From a checkpoint of a small sound classifier.
Model: log mel input, arch vit, activation gelu, patch size [16, 4], width 160.
Training: 6100 steps, batches of 384, held-out accuracy 99%.
Rows from block 2 of a small sound classifier, named by matrix and row number. Rows with one number belong to one neuron. Each number is 500 + 25 x the weight over its row's rms, rounded and kept within 0 to 999. All counts start at 0. Numbers have three digits each.
After each neuron's rows are labels from the 100 clips, of 14848, where the neuron reaches its highest value: "strongest on" is what is common among them. Only what is clearly more common there than usual is listed. The data: read English sentences (LibriTTS-R). In brackets: how many of the 100.
# fc1: MLP up (model.blocks.2.mlp.fc1.weight, 320x160), inputs 108-159
# fc2: MLP down (model.blocks.2.mlp.fc2.weight, 160x320, transposed), outputs 108-159

fc1.237:503471508516529521511478484504517511484544515493512497518546486525491498540462453496467476526502537485489483522491488512511479485499465503489535470530523469
fc2.237:485485505489477446523483507493508508498494502451463476538539497503525505491543489515463493510525468498476466517513539482444470489503517515496527464486486519
strongest on: voice: female (83)

fc1.250:483543486506459518505494514508522534558510494517478514501484485492510528489491472505509504515477534505440496486452561512449548548482537462549515483550494502
fc2.250:465480456492506488491474494517522477474485548511524478531506526499516432513497519495490479478507492536490529459518491496498476464481478463499492507527523476
strongest on: voice: female (83)

fc1.248:484488546531511486553509515547502474515505505494526501483505521495486533479535505473528500480505497480497521490505547480507470510547493533535515461445486419
fc2.248:496507483509532481493507483499495463474506496472487497479470516531495501516503513500514462483480492550469478498490533509516514471462484478494506516530518560
strongest on: voice: male (83)

fc1.235:508544483484500507464507563502503510535481503534520492518490450517481481496527521498512502488474499514502461527500510531533491526506479497470493464505508499
fc2.235:516462474526484522515516463498476513471485458521540525505498504506504499542470517517509466536519458500469483511469485482486472515495447528505467509477484504
strongest on: voice: male (86)

fc1.219:460480524505501528470471542529511454512480496479496518516459524502507532462522481537505519518493498483476488509475544508505494541506489480461542499540495486
fc2.219:485479480498509491506452488486493458449492474521483517477456471468501478492484493503472471486465490494467460458499484455465509508490543490528478500493487510
strongest on: voice: female (92)

fc1.11:528514498497511545546468490520548499470511469529493517481509485512494510572486489455477490469540453483486543493514476468523500486439484474475498496496528564
fc2.11:525471490492503492533505500475508515504447481530491526496468499467517551518436491508523504506529480504485505501514481489494460522522509507518461446503511539
strongest on: voice: female (95)

fc1.4:528505503475488520523534477493575495563489529500482477523482492492473508515518507507471505486459515518491475486539486480473484490491537458515482510464500506
fc2.4:501481470480488519526531542460497488503512495521512495489513439521500523518506514503464495479448508451516535488504514495533494471506475470550467484525488487
strongest on: voice: female (79)

fc1.213:508505477491511526526466449492480505531503557502529523514492484517471469519481505511521484504490494508488506495438505546499527476554479479524476507482513567
fc2.213:498521518561494507469506490501520502498485476488559515519483465517544474461503474501478526476532480500491484504493484501524481483516489482488469502509502483
strongest on: voice: male (87)

fc1.67:513489453535498453487502524531469494537506524537535518531549526572490525513489506477461515459497475486468513507546523536521473500503464498490555529493515512
fc2.67:500527546497478493472490514477531484482503456470494489554519547521501459512463485542468515508541530510528477525457452487495516487530494504471543446500492501
strongest on: voice: male (77)

fc1.236:500505507474506511520539507470462536508487544506458521518490454501489535515509512512535529508542485499507541474481488460459549533491500467491478484478482518
fc2.236:522492486511538487450484517523534504513507492479518486484457510520477516509561468549467512479521522505503548499554519501497477500479533540496501488490504504
strongest on: voice: female (96)

fc1.261:482483489462559532565518485504561525503493527503492495516557506560472490501512520466510484503464495527469514539553470524484493505476541496483496512495461541
fc2.261:477479481468481508526534522500483494518474510490496502506511481548499519461490476520501510492520497495518498513468482460551447449486491455487554524557475509
strongest on: voice: male (78)

fc1.223:502484440510511533510460471422492540472503533443482482535486468536489492524501512512476519489520511503497555492501521491462489530505485455522455494494470510
fc2.223:497514475501513509477509551526505446497525485506523467498515494496526455491519514511484486465530491522512460464464471546506530487538498500542485524531550539
strongest on: voice: male (96)

fc1.83:514549528526514493500463505498458497514525520525528537500490528480507447483501471493508523474461522511477513506521484488518476519495521539524491482502453514
fc2.83:493468473493495455505526512477501521513491541507479527470535504505483523510535483519494474493492486540517499477484443456473499459500490450506535529482440507
strongest on: voice: female (100)

fc1.63:528532488484510470533488498482511470432505497520498484542500519506488536527508479513529493466515476525533495522502482484519432464511513536507522475497480539
fc2.63:496520474482499501534531512480531493509427512557481507503499524493465489541573504477549485471517496527467500521465526481464475522537527540509543498495519517
strongest on: voice: female (100)

fc1.290:489499525468509518475539455505550472497478485526511545544519518507454506509471492500553486498477532478510496516496482496522471493470506555493511486494516496
fc2.290:500460459534501469458478522487463499529511480465489511465510483476543508474512494528454495486503488502475468483487551488555515524503501481519497485473439520
strongest on: voice: female (93)

fc1.283:499490496457474465466499515524525508498482493500486515512486568503518494502523457510533522477492529518517475497452488494488460506494493508512489481500501503
fc2.283:477507463549528520522495451479481516497476502486489442486492507514505496485468525473463499513512521505476484465518516507494553485490494500493474547544503517
strongest on: voice: male (94)

fc1.172:495463508545542503498498528503540495563564507479443503474480459495543495488511512517542472541494497529491486453477491533473473491514482519531534509523545495
fc2.172:463529504495465493478481529477508559467501505496541516467507475466460490537528466501505521460498523497480518529521510492518541505491514463528520488481493501
strongest on: voice: female (85)

fc1.309:461533476523501470502520508524523531530543532485510505500478539479494526504472530485515474502476539539460472491493522496515476490493448475504470500494523482
fc2.309:517492477479516499507477439483520518507519529503515536538519501514512542472461549513476545524495452496532472506500452530497499476491494510494480504482522483
strongest on: voice: male (94)

fc1.93:525512520518516530507498512487590533499526473466487510508454474452513548524483475515500476489477483534530524486503497473553499515472477499511484480531501472
fc2.93:475515462497482534493492504467490530449458512516498468486478509486469520479523497477500494463502510505489518469456506500502494492450538499508471539506500506
strongest on: voice: male (88)

fc1.194:513490481515516482516464537505470511504521538483482464498499532536531509529541462484488504510472502454519514529506475426528495504469504469460521484519507518
fc2.194:482484505537532547505506481505529492532528506519477510494511475484516486484516480565547518483504493539455532485488499514472472515541533530487451515526526519
strongest on: voice: female (97)

fc1.190:487455491492529539514501513549470513559510481487494552523486512478498503477497555498456482484509496507501537554476490492501469533462518522533508485504477523
fc2.190:492509464506500514543482505523535530482483506498529473484525497488506504500515529512443502487448490537525488475518514458487525517506472490497516565494509495
strongest on: voice: female (91)

fc1.272:513501477484506538480466526522454440484529491559505514437506496463492536498509473477516481484490533481504495472485491540486497505496512459471514509535461490
fc2.272:542513505549512493529460475530505531512450493486482469497499456528517480525507507519482524553534477497496486460465552456475536488482512475502479467465508513
strongest on: voice: female (95)

fc1.276:535491483507490459524503487540519526521483505494541517487510525524550516473501507487499453530552521491458509530480512472500497459469533483512530446464512520
fc2.276:539556508522510571514502488455485473504456484500509464522513522521509513481469509461491468509523493487474517504517443518507456500503489528483522463525475544
strongest on: voice: female (87)

fc1.145:532466470523522530518470496532479496510475526494508483470504502492534485433472492537525538534527510454487508481499483468483530506525490503462466500522511491
fc2.145:481504497493491459544491535492503526522474507534457538514496539463509498505497464519426471502509525519480513476507471484532507514499529493502498516520470520
strongest on: voice: female (94)

fc1.168:512472483476550553513472514524471489482490492530532428511539510516533500509467485511520483489485500550510547514478532452552523487510478505499497507443503522
fc2.168:458510499521491519474491462434540523481469491487505475508503464520506486475493504506482505460496505507519515473516519548486492522516482501466478556508493519
strongest on: voice: male (86)

fc1.158:543498508520501477459502492454495463556560498508517523501479500511470497507485471476455522483457550502479534553502518469531486493537504487525526515463460450
fc2.158:477512487484480533494502487496484506478476523495494548547523509529471496495508553519500533513505484482478521537544539520505478522481489495517470520492469503
strongest on: voice: male (92)

fc1.302:495474481485478499520521508487526486501494476479504496526464485492487524465548474491547514491522483507537470499528450484501526480510504520501499490465491518
fc2.302:474475511481504490472527509460506508476508489515477520560508508495486492512521542467517512499512488460474561509493470473519470539549520461504500458487533538
strongest on: voice: female (90)

fc1.41:479508506456510513507501489548485496521494496506492467462503496539495475479464534537547518502544471505550510535501546484498496493506490532507470507471475475
fc2.41:497487511474513523516454505570536464502514490494460475518462464491539467501505526510501472475522502506531484518496532484492471506518496506452495475484508495
strongest on: voice: female (90)

fc1.312:486558507500593539518451503528534492506516475501516487514520494457495512511427489509490492545481508496514503492526504485500531508488517493516564518563533514
fc2.312:481473487474426510508517530516478500503466553518493513504452505495491450499535489497491506507496537517491437535531516505501475530525485509494493515455525512
strongest on: voice: female (95)

fc1.96:499522491461504476498535516466481516501511496528505541486475486483524505511533531481526539473476499481511488482508509515504497544468474452475510517510494503
fc2.96:505520507464528469506523517552512463495535489510500514448440518542479479454517507531478510484520511497488495466524486442476477516515532490471466518518505490
strongest on: voice: male (96)

fc1.315:493501527487484492537525505510502491530476539515520463525522521479474500525476503542503473505487465508535527488498519479488482496430455491503535518465524513
fc2.315:535483460493502519481509519524529537508517487487518523481490469536495477555526526534486460518436510457476485485529500492535506498502520493565519467474501519
strongest on: voice: female (97)

fc1.273:514488518496489521464486478527462470484509475517509519472509532512488498504514492466539517538484477497460481510469463489498449469516497495465517511526522505
fc2.273:488500534562462489474501499492490495489479483544527517516525470515489521444487508502490513506540524482529518507471481515521519520482514474505519506517562514
strongest on: voice: female (93)

fc1.58:485490463455568487452494474493469526515505529477480462477497491565483481470502511498502478538554487508487485518497542487522502519491467520467511464500539545
fc2.58:471461530497481546492469483492514484498493548497483477529512538483493519468499474477484507535497516478512492510462522523523475511510473530513539504511497511
strongest on: voice: female (97)

fc1.129:491530476507550518504553531513476500502489477515523484500544497495488510488463480485502486505520533482508484508452495465464501503555508506507494478522500494
fc2.129:535490526543485512520518520493502504494502455484471478533505475495490525495498451486458457524541458448486445480447525490551493481508491518513543455495512548
strongest on: voice: female (97)

fc1.267:515493505466462536506489511466471467486502529491513512516495500478521447500515514533484505491496466493509481517466487503496486527474493495462463469502471492
fc2.267:511493507514513481512484556515512481517508478519499493513519496504522475521493478523492501520481539510486473539452498489540476499560512512552527493480525472
strongest on: voice: female (96)

fc1.132:580495536497489487508567483494523500476466480519520479522442533527513556504486494477510446492504519508494538496497522488514499475460517507523466463502529506
fc2.132:483528495459528491496478497539496481504469487484486545470470537459479473528484507505478537447526502515490470482492528522487533551493479492453497528456484528
strongest on: voice: male (74)

fc1.42:492529516451515500500551506501489471466499487497491522505456500508502492471574482502490468495526473502458469477511481473497488518474498467483524472472482513
fc2.42:485480495464488549522494493547483472522473522496562473527497513450476540453476482484492462481490536525505492518443470500492489482481527488527545493524520485
strongest on: voice: male (82)

fc1.202:524496551480506539470536525470495501427528514562537513525497522524533492504478464517473459512492547507518475511539488453493488520511515510525475507508515489
fc2.202:491520453499516483485488485523485516536459462496468519459526494508478546515474513469488498488478500497451465495503454535523461520473511525497508485501434501
strongest on: voice: female (82)