A small sound classifier, trained from scratch.
Model: layers 10, width 160.
Data: trained on read English sentences (LibriTTS-R), 15625 training examples, 149.9 epochs.
Rows from block 2 of a small sound classifier, named by matrix and row number. Rows with one number belong to one neuron. Each number is 500 + 50 x the weight over its row's rms, rounded and kept within 0 to 999. All counts start at 0. Numbers have three digits each.
After each neuron's rows are labels from the 100 clips, of 14848, where the neuron reaches its highest value: "band" is the frequency band that holds the peak. Only what is clearly more common there than usual is listed. The data: read English sentences (LibriTTS-R).
# fc1: MLP up (model.blocks.2.mlp.fc1.weight, 320x160), inputs 108-159
# fc2: MLP down (model.blocks.2.mlp.fc2.weight, 160x320, transposed), outputs 108-159

fc1.169:510473413388536484476438533421515568508568509509591532494525436530419549469453536574541448523378525493510576494389399432434541526521556539558527558468482442
fc2.169:497560546455425533502506511470475538495511567480415523475510409523641464511571543514517445512520542418442471494468467585550540482554417518482477458463516562
band: 250 to 500 Hz

fc1.274:574469483495492514486539522457499497518466562506544500548544593482502547504447561433447461517412502528520490477562549476493539553464510398481501547540476569
fc2.274:442505580456510517481445509606482585414561533493404539489498484508524463492541514580482498475527478469463534466561573458471531497519462467516459500480467486
band: 2000 to 4000 Hz

fc1.215:547642581520457534511537465439487545563566450462489525630479495459476482502455600510395479415540542479432487493425531567399403552456367432524492516504528452
fc2.215:558468462512541549453439511527530487446497564536554588506525520445386513414488458510517580490522432534546528508576557426566519487460417534463426494440580385
band: 2000 to 4000 Hz

fc1.279:618538409491523503533455483521517531508482464515437472568614511478379444439428480505545475554513569471503462457495480493400502457504509476410538553540518563
fc2.279:427480530450443507510557498574461537463514558451397515628496483506555430414471443427440428488494539541448517517456431547517539471537540485534430495464448467
band: 2000 to 4000 Hz

fc1.307:542651532504622542570598525573576584469466422584492471498501470542444524547540504476503507528416481487479471497573467464533349471464444496441561484583554536
fc2.307:486532513544397561497491499438378540525445435526605645526583541413543448448517541559541548536524521504533614477542382525486461451501592537533423614489443468
band: 250 to 500 Hz

fc1.91:477504527429484421514613524495550608457500425461562469448435498513489547563505437544569519407470514481485481480473545504581461459498471393528564412565402479
fc2.91:490493525542522522513518500448414449502579458394451520429613558506521507505501498480493539550495489452523466464468401523442498581452526480488528433514592535
band: 4000 to 8000 Hz

fc1.301:476564535537509450538547472523473439546499502478439532455443442475594550457522428467480511635551480489584563455475405430505496472553465489390608554537494501
fc2.301:513506516473453591566565467517512590511417576581543511507475455556458528478432576427490470454496491516558450529433538525421513528484444510492481465542565511
band: 2000 to 4000 Hz

fc1.65:482502483489449484395530565381447476451446549520541532514533483610509463499513465532414451530528561534449496469490535457540526559538435443475463540561340474
fc2.65:474394494575503492514622468555440480531492429385481471464463482584531503500487415418501514492530560544449546514473545421548589491441581508529522589398509542
band: 250 to 500 Hz

fc1.87:457523435499505507571523497510555596559399469523525405514431448578505536487532521518546460514521381495510466466516490465514427431506479505518504537431474498
fc2.87:511526413433536575504524471519467367450509479513466492484589545442560464524555489511615542485364429532526495532533525498510431436466613527525543591513539537
band: 1000 to 2000 Hz

fc1.3:514542546536474508464494426549506510461433590435504439465525498512537427472437499448533423497459451534454489461446518529550423530525466505441462499503519546
fc2.3:434451491506545543505538489511473433475598461544471423557442494512454601507462429460545544469528461528457532553452640513515539490515505465502498493566490475
band: 250 to 500 Hz

fc1.16:436561449535486494492512467470583494596516478588435455547518456502513486526470537504467532544538534436467515517467470538523503402451561453597579486503409541
fc2.16:513438493600436541515519511531569436448532431458526485468507485466552538494517458529505547551378341538425549585448527489433426522509454415451520531472510470
band: 250 to 500 Hz

fc1.36:561542515501487550516502497518426458554492432523489426577454485484403434436502500485482574522524461523517493418520471432430487500578501496489518558378600524
fc2.36:536488529452504511416501395512539476469436544511586467407497496471489520432491502515539533501470430510568419476455434581477451515608667525532402463508495519
band: 2000 to 4000 Hz

fc1.62:447431454491503463628518439559553516518552473504486584531470609537505573400471564554522536514447489504484488532500475530464616500573490376437585490563417497
fc2.62:532573446553535480483508511488527540532535399520474508506529490554472542451610424484457471455515434561543551475467571605507407451432449520459590510581468415
band: 2000 to 4000 Hz

fc1.64:591534477501446518461585515455510568484432423497603504413513535473496431455439569413510510443489461493602466520467544536454513455576410390433544482444407594
fc2.64:447464450533460437459471515462531477513547525552495499569466394472461551601556395503566435531516638543431390513505437515491455508493545593481447583447532479
band: 2000 to 4000 Hz

fc1.222:526574455491493360445615507518451529519482496509549478515500570546543420482444492527458439367573550505447531519547505451517478463497517420484493461478557573
fc2.222:435605521483519507524455455555499531427627441490497460497539412408458460562499429457514471555472423360542457503558533546528461427500541538479422492507525443
band: 2000 to 4000 Hz

fc1.110:577490468493509559471458390464481463546440514522546491531508533674600572542526437492457487419527499533517505421522467510522385494517502568477524472570469520
fc2.110:484533470606443385476461502522462550518498543495521458583555572501496529447529515484512454477458469485540452537462466559471538469563539467469528405380508535
band: 2000 to 4000 Hz

fc1.47:595567480550461525529483458427399498518501483558497464501551517619541385481457461468598439409538492385574449509499493419483437426489513512473440529473486439
fc2.47:452473532478525610569425537515477440619588449501428508465443542502477477523548534462497457506452505522424502542511452552495454477466503554486457548498551500
band: 2000 to 4000 Hz

fc1.104:514469484528543380569492527450567454453492528441577390429511502518562487520471483472503459428520453528443519479500488488460531427555517460574526482574588474
fc2.104:449437536527510480564480513566505407525464515493551450489512498423462395431478473546469508486560524535552511546455443476609429552526577476425397531496469536
band: 250 to 500 Hz

fc1.265:498481554544555488544456574573578475537564436555483397635577457548453523462589503523519544519528541485488611498517373392484483481525405493519594520470543494
fc2.265:512482529527491479507557567476452643538473496542513481605498502398546554492391588578455567444515478439516551502485478489431550568470435534518369579472509427
band: 250 to 500 Hz

fc1.13:547483539523546557546530484485470517542439604460548568420420414518506442460501540511442435545519529528546542563549452542564565593505437478461482433469532492
fc2.13:475594379563548530482452580484537495552509450447542442589406426469450441598489420537475522395534505475500489494564562457462481443492555511527587529619465512
band: 2000 to 4000 Hz

fc1.125:514471511459443497503536510546538444585521551455589416491549518492486518547520484537454451537433550447488551461462525536459531521389478529483537568517503371
fc2.125:526454494572547492459483501514498586449527573524422438496419547526629468583541526424526460484472559521493520525483467478519475518493566479461438406520468470
band: 2000 to 4000 Hz

fc1.193:478460376581553565518560549510527528572523471469506494389474600512549492447484526537563565457468543563416505495473564445560517495426537420464494429490496529
fc2.193:522532534528586457476464459441597582495485547460477423459503460489546421468467493571540536528506501452396527542527556392414509458450523537488412531468491455
band: 2000 to 4000 Hz

fc1.284:467427514506495552497486503498521439596537436532563545441446540564399445534502573460487467478519590574477463593410441534414503496429453504407470522522500417
fc2.284:563483534484551484517523485451513545468485463449560457572519456515505520430466472458545558580504507409487540535638590603472561575513547478455420523443547456
band: 2000 to 4000 Hz

fc1.271:435533586569374576471507475450452426508493467530478570604586530603616449606430535444452477510521415471507509464444510456507539436483562486508472548465497482
fc2.271:475555486512516495477583530453473466453557525538499410523537637485583510437543461456494545536525474478570472502498497548505508426594553558502524473580465524
band: 4000 to 8000 Hz

fc1.196:621469519333532457543467451603508508535556444537480516475433438388519522577535491517463473529456414533597516483473475475530476511543501509461449476569488496
fc2.196:454401489518511420515479490438431495526495544431440546599404447383408548552433401580547488410569450524455488509508379519471530561444499454604512482475469452
band: 250 to 500 Hz

fc1.188:554441452510454589523492449537527566551588454475466479519503530569447525467514493442552421569496544495415498420494496389387471414588509509499537492501453392
fc2.188:433532487547531509518430575449474427579481514481426503503425536481472419462547496494530486497370529515446561554490587572515465592425477523537466509493476512
band: 2000 to 4000 Hz

fc1.289:435496485406585450456538521438373598589444505452486598507465475472570489565520431579448451518483506489525583573518586533378466507500531579495496534541474528
fc2.289:502561572601380502539553495551536463462486511524531547519568477534500425485469492411471505607510583554597483424467486510575448474428482443550568490504542409
band: 4000 to 8000 Hz

fc1.186:518519477456451484484446494493492468559505477539478390554503495425420513613458486536565452483377521537594397446516458462540499548415490511501449527468527453
fc2.186:448521514517532466486516512515477541535419502489457537342480543469477529496552483549471469526508498502460586466517550406516485488612448526494539485474442484
band: 4000 to 8000 Hz

fc1.291:558480471505528436582506460508521503537474534494607532431472604552435509494420508476446441511404518468566522465431552503444504501454463462487502611523529478
fc2.291:419558519490532553418500421583450470577534519483406548556420421496470483622509495548438502560543421542494495479489590579420540494441488636450510543486500521
band: 250 to 500 Hz

fc1.151:477426459447466519506427460480385541452439517488568539483513544630580530509410631559492508539451520518544530495501447550454473544437471492421611486508474469
fc2.151:551519537551468463503551443467591535637537450473482503538454472572494510501461465451439561420546482515447558535472548562579558448467442504543460529463493523
band: 2000 to 4000 Hz

fc1.161:554519508491497446442504504466428569477528580457549506526480483409553523375503558535416520522522530458482472562663496475425515536513457518547435493514506523
fc2.161:534420483512497588547506517495470513510463563516455556493499514538440464545540585494524429383526509574529467410392435541609526460572614485429566424496434526
band: 250 to 500 Hz

fc1.173:539563473471463573468510590471481455371551463481549495438489553524544465522514511511563496440512474569601539484430541468494434530398525496598458480472469516
fc2.173:415491545507441489512482443507518539389519555560518553455536482534473469408412494477459571521620524480513480547483618538522575494515464468496486560583547509
band: 4000 to 8000 Hz

fc1.179:492451523533546532486454515447534472577613466550469515550470510510459467521433424584499428567445523482520407433470509485619472528559451486496437522463487484
fc2.179:502487501521459495480448561421441517549482562538460524515608423566374538458567500541524541413458521604454538426467498496484500511514505509474448441594572497
band: 2000 to 4000 Hz

fc1.137:477438496565616532484473606487450485502549509488579474529482533536468548489561561516512397494488411532511440537427509515438468526521429515465485620519593595
fc2.137:541537481509477497589590472555604501475439364481466555435610446484471483503479495505463519572486491508467626463532503558553433554496473532491399515528498459
band: 2000 to 4000 Hz

fc1.26:530503513455541651510551462385461496491593532531604399494513546621603518513560465573476513586556479522469553471616411496522527528448454537410437551463458528
fc2.26:543477506524531548514514498542551606568441447536489407449568521529504515485431492464435577432422496487481541498542521428530530558519559563543543565427570432
band: 250 to 500 Hz

fc1.48:571484494453532483538488476494488425581559623594511586484516446573496579560465497479542455460438540530476520524567435518586541550450483528484466514379564533
fc2.48:534488497491504548493511481563478504461487488538489533551472526542546541577388481513441560413504609584522472552462456526503500561492556485530465473473598435
band: 250 to 500 Hz

fc1.59:557475458540504447484437425428482523516489483557553485542496620466428506451606361482430551484465566517458504474459479440498519493438540500475531469455583512
fc2.59:563516508529502507393496533521529451548436462551494435509499508426513516441406563464487514460521333478488506456519433508521542559536507501549474442484424460
band: 2000 to 4000 Hz

fc1.156:559451443525601422499549457422455396529579475495547445575401421573487474441399479558519442579572483466497386492464439538545562480473476518480427513424551592
fc2.156:453428526482468508562484435640496481464545504504479511539464555506542494481596472550507514499545453564490475512484502496533524459526537602447540537505533494
band: 2000 to 4000 Hz

fc1.116:530465493497610563548472495512609478496467427515510453510476499466434505479445647496507545467542479504482537490438483488402523510537466538511548514559509463
fc2.116:482602492488480497457466464517461542574537506474430543493507494404487405438569465522454466485479474448501454484513403482548467506431549504469445567487497497
band: 250 to 500 Hz

fc1.231:509542509455540440394440578461525489460502638479494426504431575502484474449462541508459473400508572452518384583502484525489498452494490500500450489572477494
fc2.231:413526523508455533404551502447503564518410392487521447428472495493467585519544448444553599556492572532409523482409474475439435546478652546540515518556449493
band: 2000 to 4000 Hz

fc1.155:512468519446546564596475498394558476486524492481523431453477550488459467441485511511535470510485548526504501473548511587536507491550575425546384420564482493
fc2.155:490482481506511500525475468455494446547449474454451452482458515446552362468471544467483517458584560592525563479463601544472488539499429529439406477500502485
band: 250 to 500 Hz

fc1.286:427471579560459465477486528488509436479454462514445460566431484455504589453448483470488468424517649551489455575456498460435458488435389571512485447582483479
fc2.286:431471436389496534527475583490569547550444452490521500505509541509566523499467448442558478366527530361603522530494530465514449553464548473369538456449551507
band: 2000 to 4000 Hz

fc1.54:481517478490514571430512461486545564452486512481476519497480440469582613493543542458452546543472459490504476631539491605538539472484523453499488456525418536
fc2.54:521550589508546480513536524451542393514543596625494452471461507550531439518555447544533535452496489571463544497549489527477489489516526573561527480541435463
band: 2000 to 4000 Hz

fc1.229:567497457436514529555401477442474443458399475423548489607513559573427466379477537489450457501515493536452470536551528557554542417517500519535588468477471520
fc2.229:473455516562453397448594465479427471531573443489425500511519521451516448501529444559468414532439581470426520492542433400433546509541501490497453512464425424
band: 2000 to 4000 Hz

fc1.211:547518500510472557547611413508562499566535490509534548518467586541536450441517538519552504444474505476560548535549456516505463541479518492431482528540655443
fc2.211:537499499496476527555475566435426479531492522489535547520442434490521520481460606518420559492476510449400531421537448579463468573495542579456495590553417497
band: 250 to 500 Hz

fc1.101:556454521508505515495455528487495463541520448526537451555387551519518495552452568433492534481528370544445504428484452418501451481596508574432458547554545475
fc2.101:481524487517496507572490475492589569515543471525582522533548572437491491494485445531472539533577452559487559528501448599447528542530480511464404462484526385
band: 2000 to 4000 Hz

fc1.143:477468440493556428567522568598475377481571578514540569365526520535419489382518454556452482576487473563523492460386463495529402506550458469480434501431457471
fc2.143:435492603489525498526487446483518469475488475506539514563525381483448512594425475526481425543511528509504504509484517633425483539425520457497507522549478455
band: 2000 to 4000 Hz

fc1.50:456455533446503481393512570490521500524442518420535428598507488597499468480453422579291427531543512561516398509529465502504438517598456569506454507566522475
fc2.50:549436546497540343493567483455538421471376521537523516550487505542484458554430457519573524506433475525485470529520482561492479372565440456560561539472501485
band: 4000 to 8000 Hz

fc1.147:470566506583496579531484477521434435580597484523506525464508429478536473609459452457503589469510486541503471445535534554493559417442391489417510464540520465
fc2.147:515494561462578455521502436626512451521494529511472521585460509422492525534534425519496470600524505527587533603486407482548490487510514434488450458464529483
band: 2000 to 4000 Hz

fc1.165:516543518497477517403520564430553545464540544459501507522558547555490471457456546387413423549507511492485437535403536443510505481477528441500550586492438524
fc2.165:473465555461531418596506409559501456502412480570466458490461495479521478598557454485594508556508553533546498502573535478484597426478472460472522425513437482
band: 4000 to 8000 Hz

fc1.316:541476484484579470454454454474473540533574507564545451481573501565487450448546444519454399544511428512555403501468449459493573432577444449546441447498550438
fc2.316:423616449426542468400615525495524500495533508600430546521501635457498517556410488501491519457466491552455524480593551459546526536542489460477477495513551489
band: 250 to 500 Hz

fc1.94:457620607454440518415515519552481456444431431446525510508514536597480554535523488465495467469515489572502428595416431439536425515451516466479567562525507494
fc2.94:523581475506534508610511610487563559536505519536521460565443556568453475449537527418475488534557536490431432534458461531482514436564461489474539500544537530
band: 2000 to 4000 Hz

fc1.159:566478531540503433561462482516495491617545432452515440484538478490475504572492414472508474513471458451539513517500502409490407555521507520561542479366544433
fc2.159:513523508525558490495449505419547465405506511616495517497483584552574500540565601456489534555506547416540554488625475457479468487422496482583569457472546515
band: 250 to 500 Hz

fc1.33:521459493539560491503428410530498513457543431551380475500531465451485540513559487475445530475522573524491541503489452458575525416468492510502472527420535512
fc2.33:494552495417449493522561527463465441552482617480570483436422444506476482491502489502453548636463535467600398511495434546424430559572496500526521476526449419
band: 2000 to 4000 Hz

fc1.200:468474457451503463640577577543498337460491498502584398456521544525519504456523464470562431450555550595505500399453486570564491434470434506516411495492374466
fc2.200:538397494533498484479496529435547534529513521503474479562554375533568565467427587533493509473446515480465462477485479519470592556564499500507508591549411532
band: 2000 to 4000 Hz

fc1.111:464530535512520509430451569522556538588526520569455459595492516570450497424430518483467496501509544457539459490545505523539535468579484521455419442444526420
fc2.111:526575554539458522480478457444512528486544558528595563517527501475357577596510499499504546485541436526540528546531454442469511478584502492484521517472455481
band: 4000 to 8000 Hz

fc1.2:527481513550525505431560530475511609559501581520430468444419533613564450527507429544428414506446540545512418443418554476490508529411550485398478466550522487
fc2.2:455570523496444514531408451447509439522545553500511468537470466496588557555507504494429448566393428485448521492625461447481475553514547515487505478438420463
band: 2000 to 4000 Hz

fc1.258:573545553495468398498450587510410469601488447472492599531515521529455533509487497510416578536510489521472528476485471578429465529540524500495468585415527471
fc2.258:480490429543525509574488483466475467446492522534451491553481544510472472449460449488651498538463515576563538505472545492556479487435505547561478501471534483
band: 4000 to 8000 Hz

fc1.183:580472501436518418513405444514591472548481407522496501486513587484422477605493495529542428480414509523487539467566461456547506546477470460482592437540490514
fc2.183:547576553460553492419519543534504446447504563452496427419540478445538486452565480427544482512488486517490543496446492495387434402505525489581477518438553595
band: 250 to 500 Hz

fc1.247:483559437560513579491553474585503483518502458578551522453502521505522505461503536495369486427489455485498520478439508438411435547556543533480571522469568492
fc2.247:529547509386529505547589504555552465488501576531470572471478537491578554515433522478505533507453456547439442448638543477527569469424561586482513562460552610
band: 4000 to 8000 Hz

fc1.76:550569482507523501539511511530514573540433482612553446464482561564497486489505597455577472503543553486500400489533511388555532471553516419538551528441558450
fc2.76:459502519471437464470427541447521462535475396399558476432508466480459513462418520586484487390475446469500531486474447544405561455401496555483475493482446455
band: 4000 to 8000 Hz

fc1.53:632551513465603611530547476482501524518527525468524507569541427546505590543480489489445502511485465532474544507401557472542571446512443439612496412464602505
fc2.53:450553476389560506487561550457502488521443467549527483490455591409506608425465497463527566534455468419525540520406495537547541488470459545520474474498501454
band: 2000 to 4000 Hz

fc1.90:520523536495535512503401434501476468492539553418432485465402536671494449513602483535426489532530541518471453507454542525546502403544430577443504542515486498
fc2.90:587486451451510448503555467493552509502468510533520519458622410440549513563450548567682488549423450452467464543536496479529601549516460475500471594484490641
band: 2000 to 4000 Hz

fc1.180:514478562499443494519617483509476501579530425484474546491556517563565500540476572583489534526478515459544471542456551435583508421543487414458546556498519530
fc2.180:451507506505381444481510516518495453471469516483490445448507634537540463456508468459487482433472466464406570466584500433491526478486541555528519578463551477
band: 250 to 500 Hz

fc1.39:570491510535481491542530513386533520459510492491552535508466541474550468464527435515431519470492557501511549442525605507482506476507457480555437423524516492
fc2.39:487413556576489453464478500479535587516344518487489548553515465493383471506433562491488484442556448520544530525469513505561467513493520512444646641516519480
band: 2000 to 4000 Hz

fc1.106:612554465430466531554549506526458476448479525469528533496516419509465501437578472406495578474492383491542572592491492456567446521502498481482448491430521497
fc2.106:508523547558494447529539433537485520490522449467533548487501557494543430524513538533490457415466577611589577503472506449454477476497536483515530542585536563
band: 250 to 500 Hz

fc1.142:515555508483482541482542614418520478486508507474548529508430554524516530497489547481516438526493403505445468624444447359501492488523480504399529429478440493
fc2.142:527463516446528518572372426491420449565504484585566429497567468477445514448452537491527434464543404432505528587505539468517470464460510568555495582584541407
band: 1000 to 2000 Hz

fc1.255:474560390524483521516510526493479530445520494476546499476493583513469553501509599505532494506495571521481500488477539412550507530475499549573514507382453453
fc2.255:535497481506508492440494401457553498616514467581519473563446499399470553481469433430623536524494391387529488599563644508477551512510588417542536512437521511
band: 250 to 500 Hz

fc1.32:556473457532587514538468489438446429522446569458472534580490484523446553464489491458534446552458534443554428514567534479501550516436536537525486516499518588
fc2.32:430542545567444464555528546491535489498484536443639417480486459520372496575502478513516501468446502499509447505495509428542412525526446466460614495515481438
band: 2000 to 4000 Hz

fc1.109:494443531545554541491605422547534467531486539473429429608439548451508453489483470424557497470432517471523518490505410539452479546522481505549518558518495604
fc2.109:430490491540425594486523497529436487461522473503554480448551483459464509470492482471412490505523495512535633565546565479569556498520582559528502531428604455
band: 250 to 500 Hz

fc1.243:457401563531457499582489456501527513516507455447496580486476480536598467505501535558468405533438483501524543471600428457536440539488507496537492442545455443
fc2.243:537527535467468468425543485466548516524478607492544593527490502482539440485580530493574617425482574570472525552483531554493522523439475560479410441566516584
band: 2000 to 4000 Hz

fc1.9:506493418459508496535471613488518529446509530566559437518582480531487454404589576479501476489414486527500587504510544594533507528493502525443610435412482547
fc2.9:487459555511423435557341389445411474522461533465464481473467498425533598490454538553535487517479481455513432480535539593474483533442463484414426493539494588
band: 2000 to 4000 Hz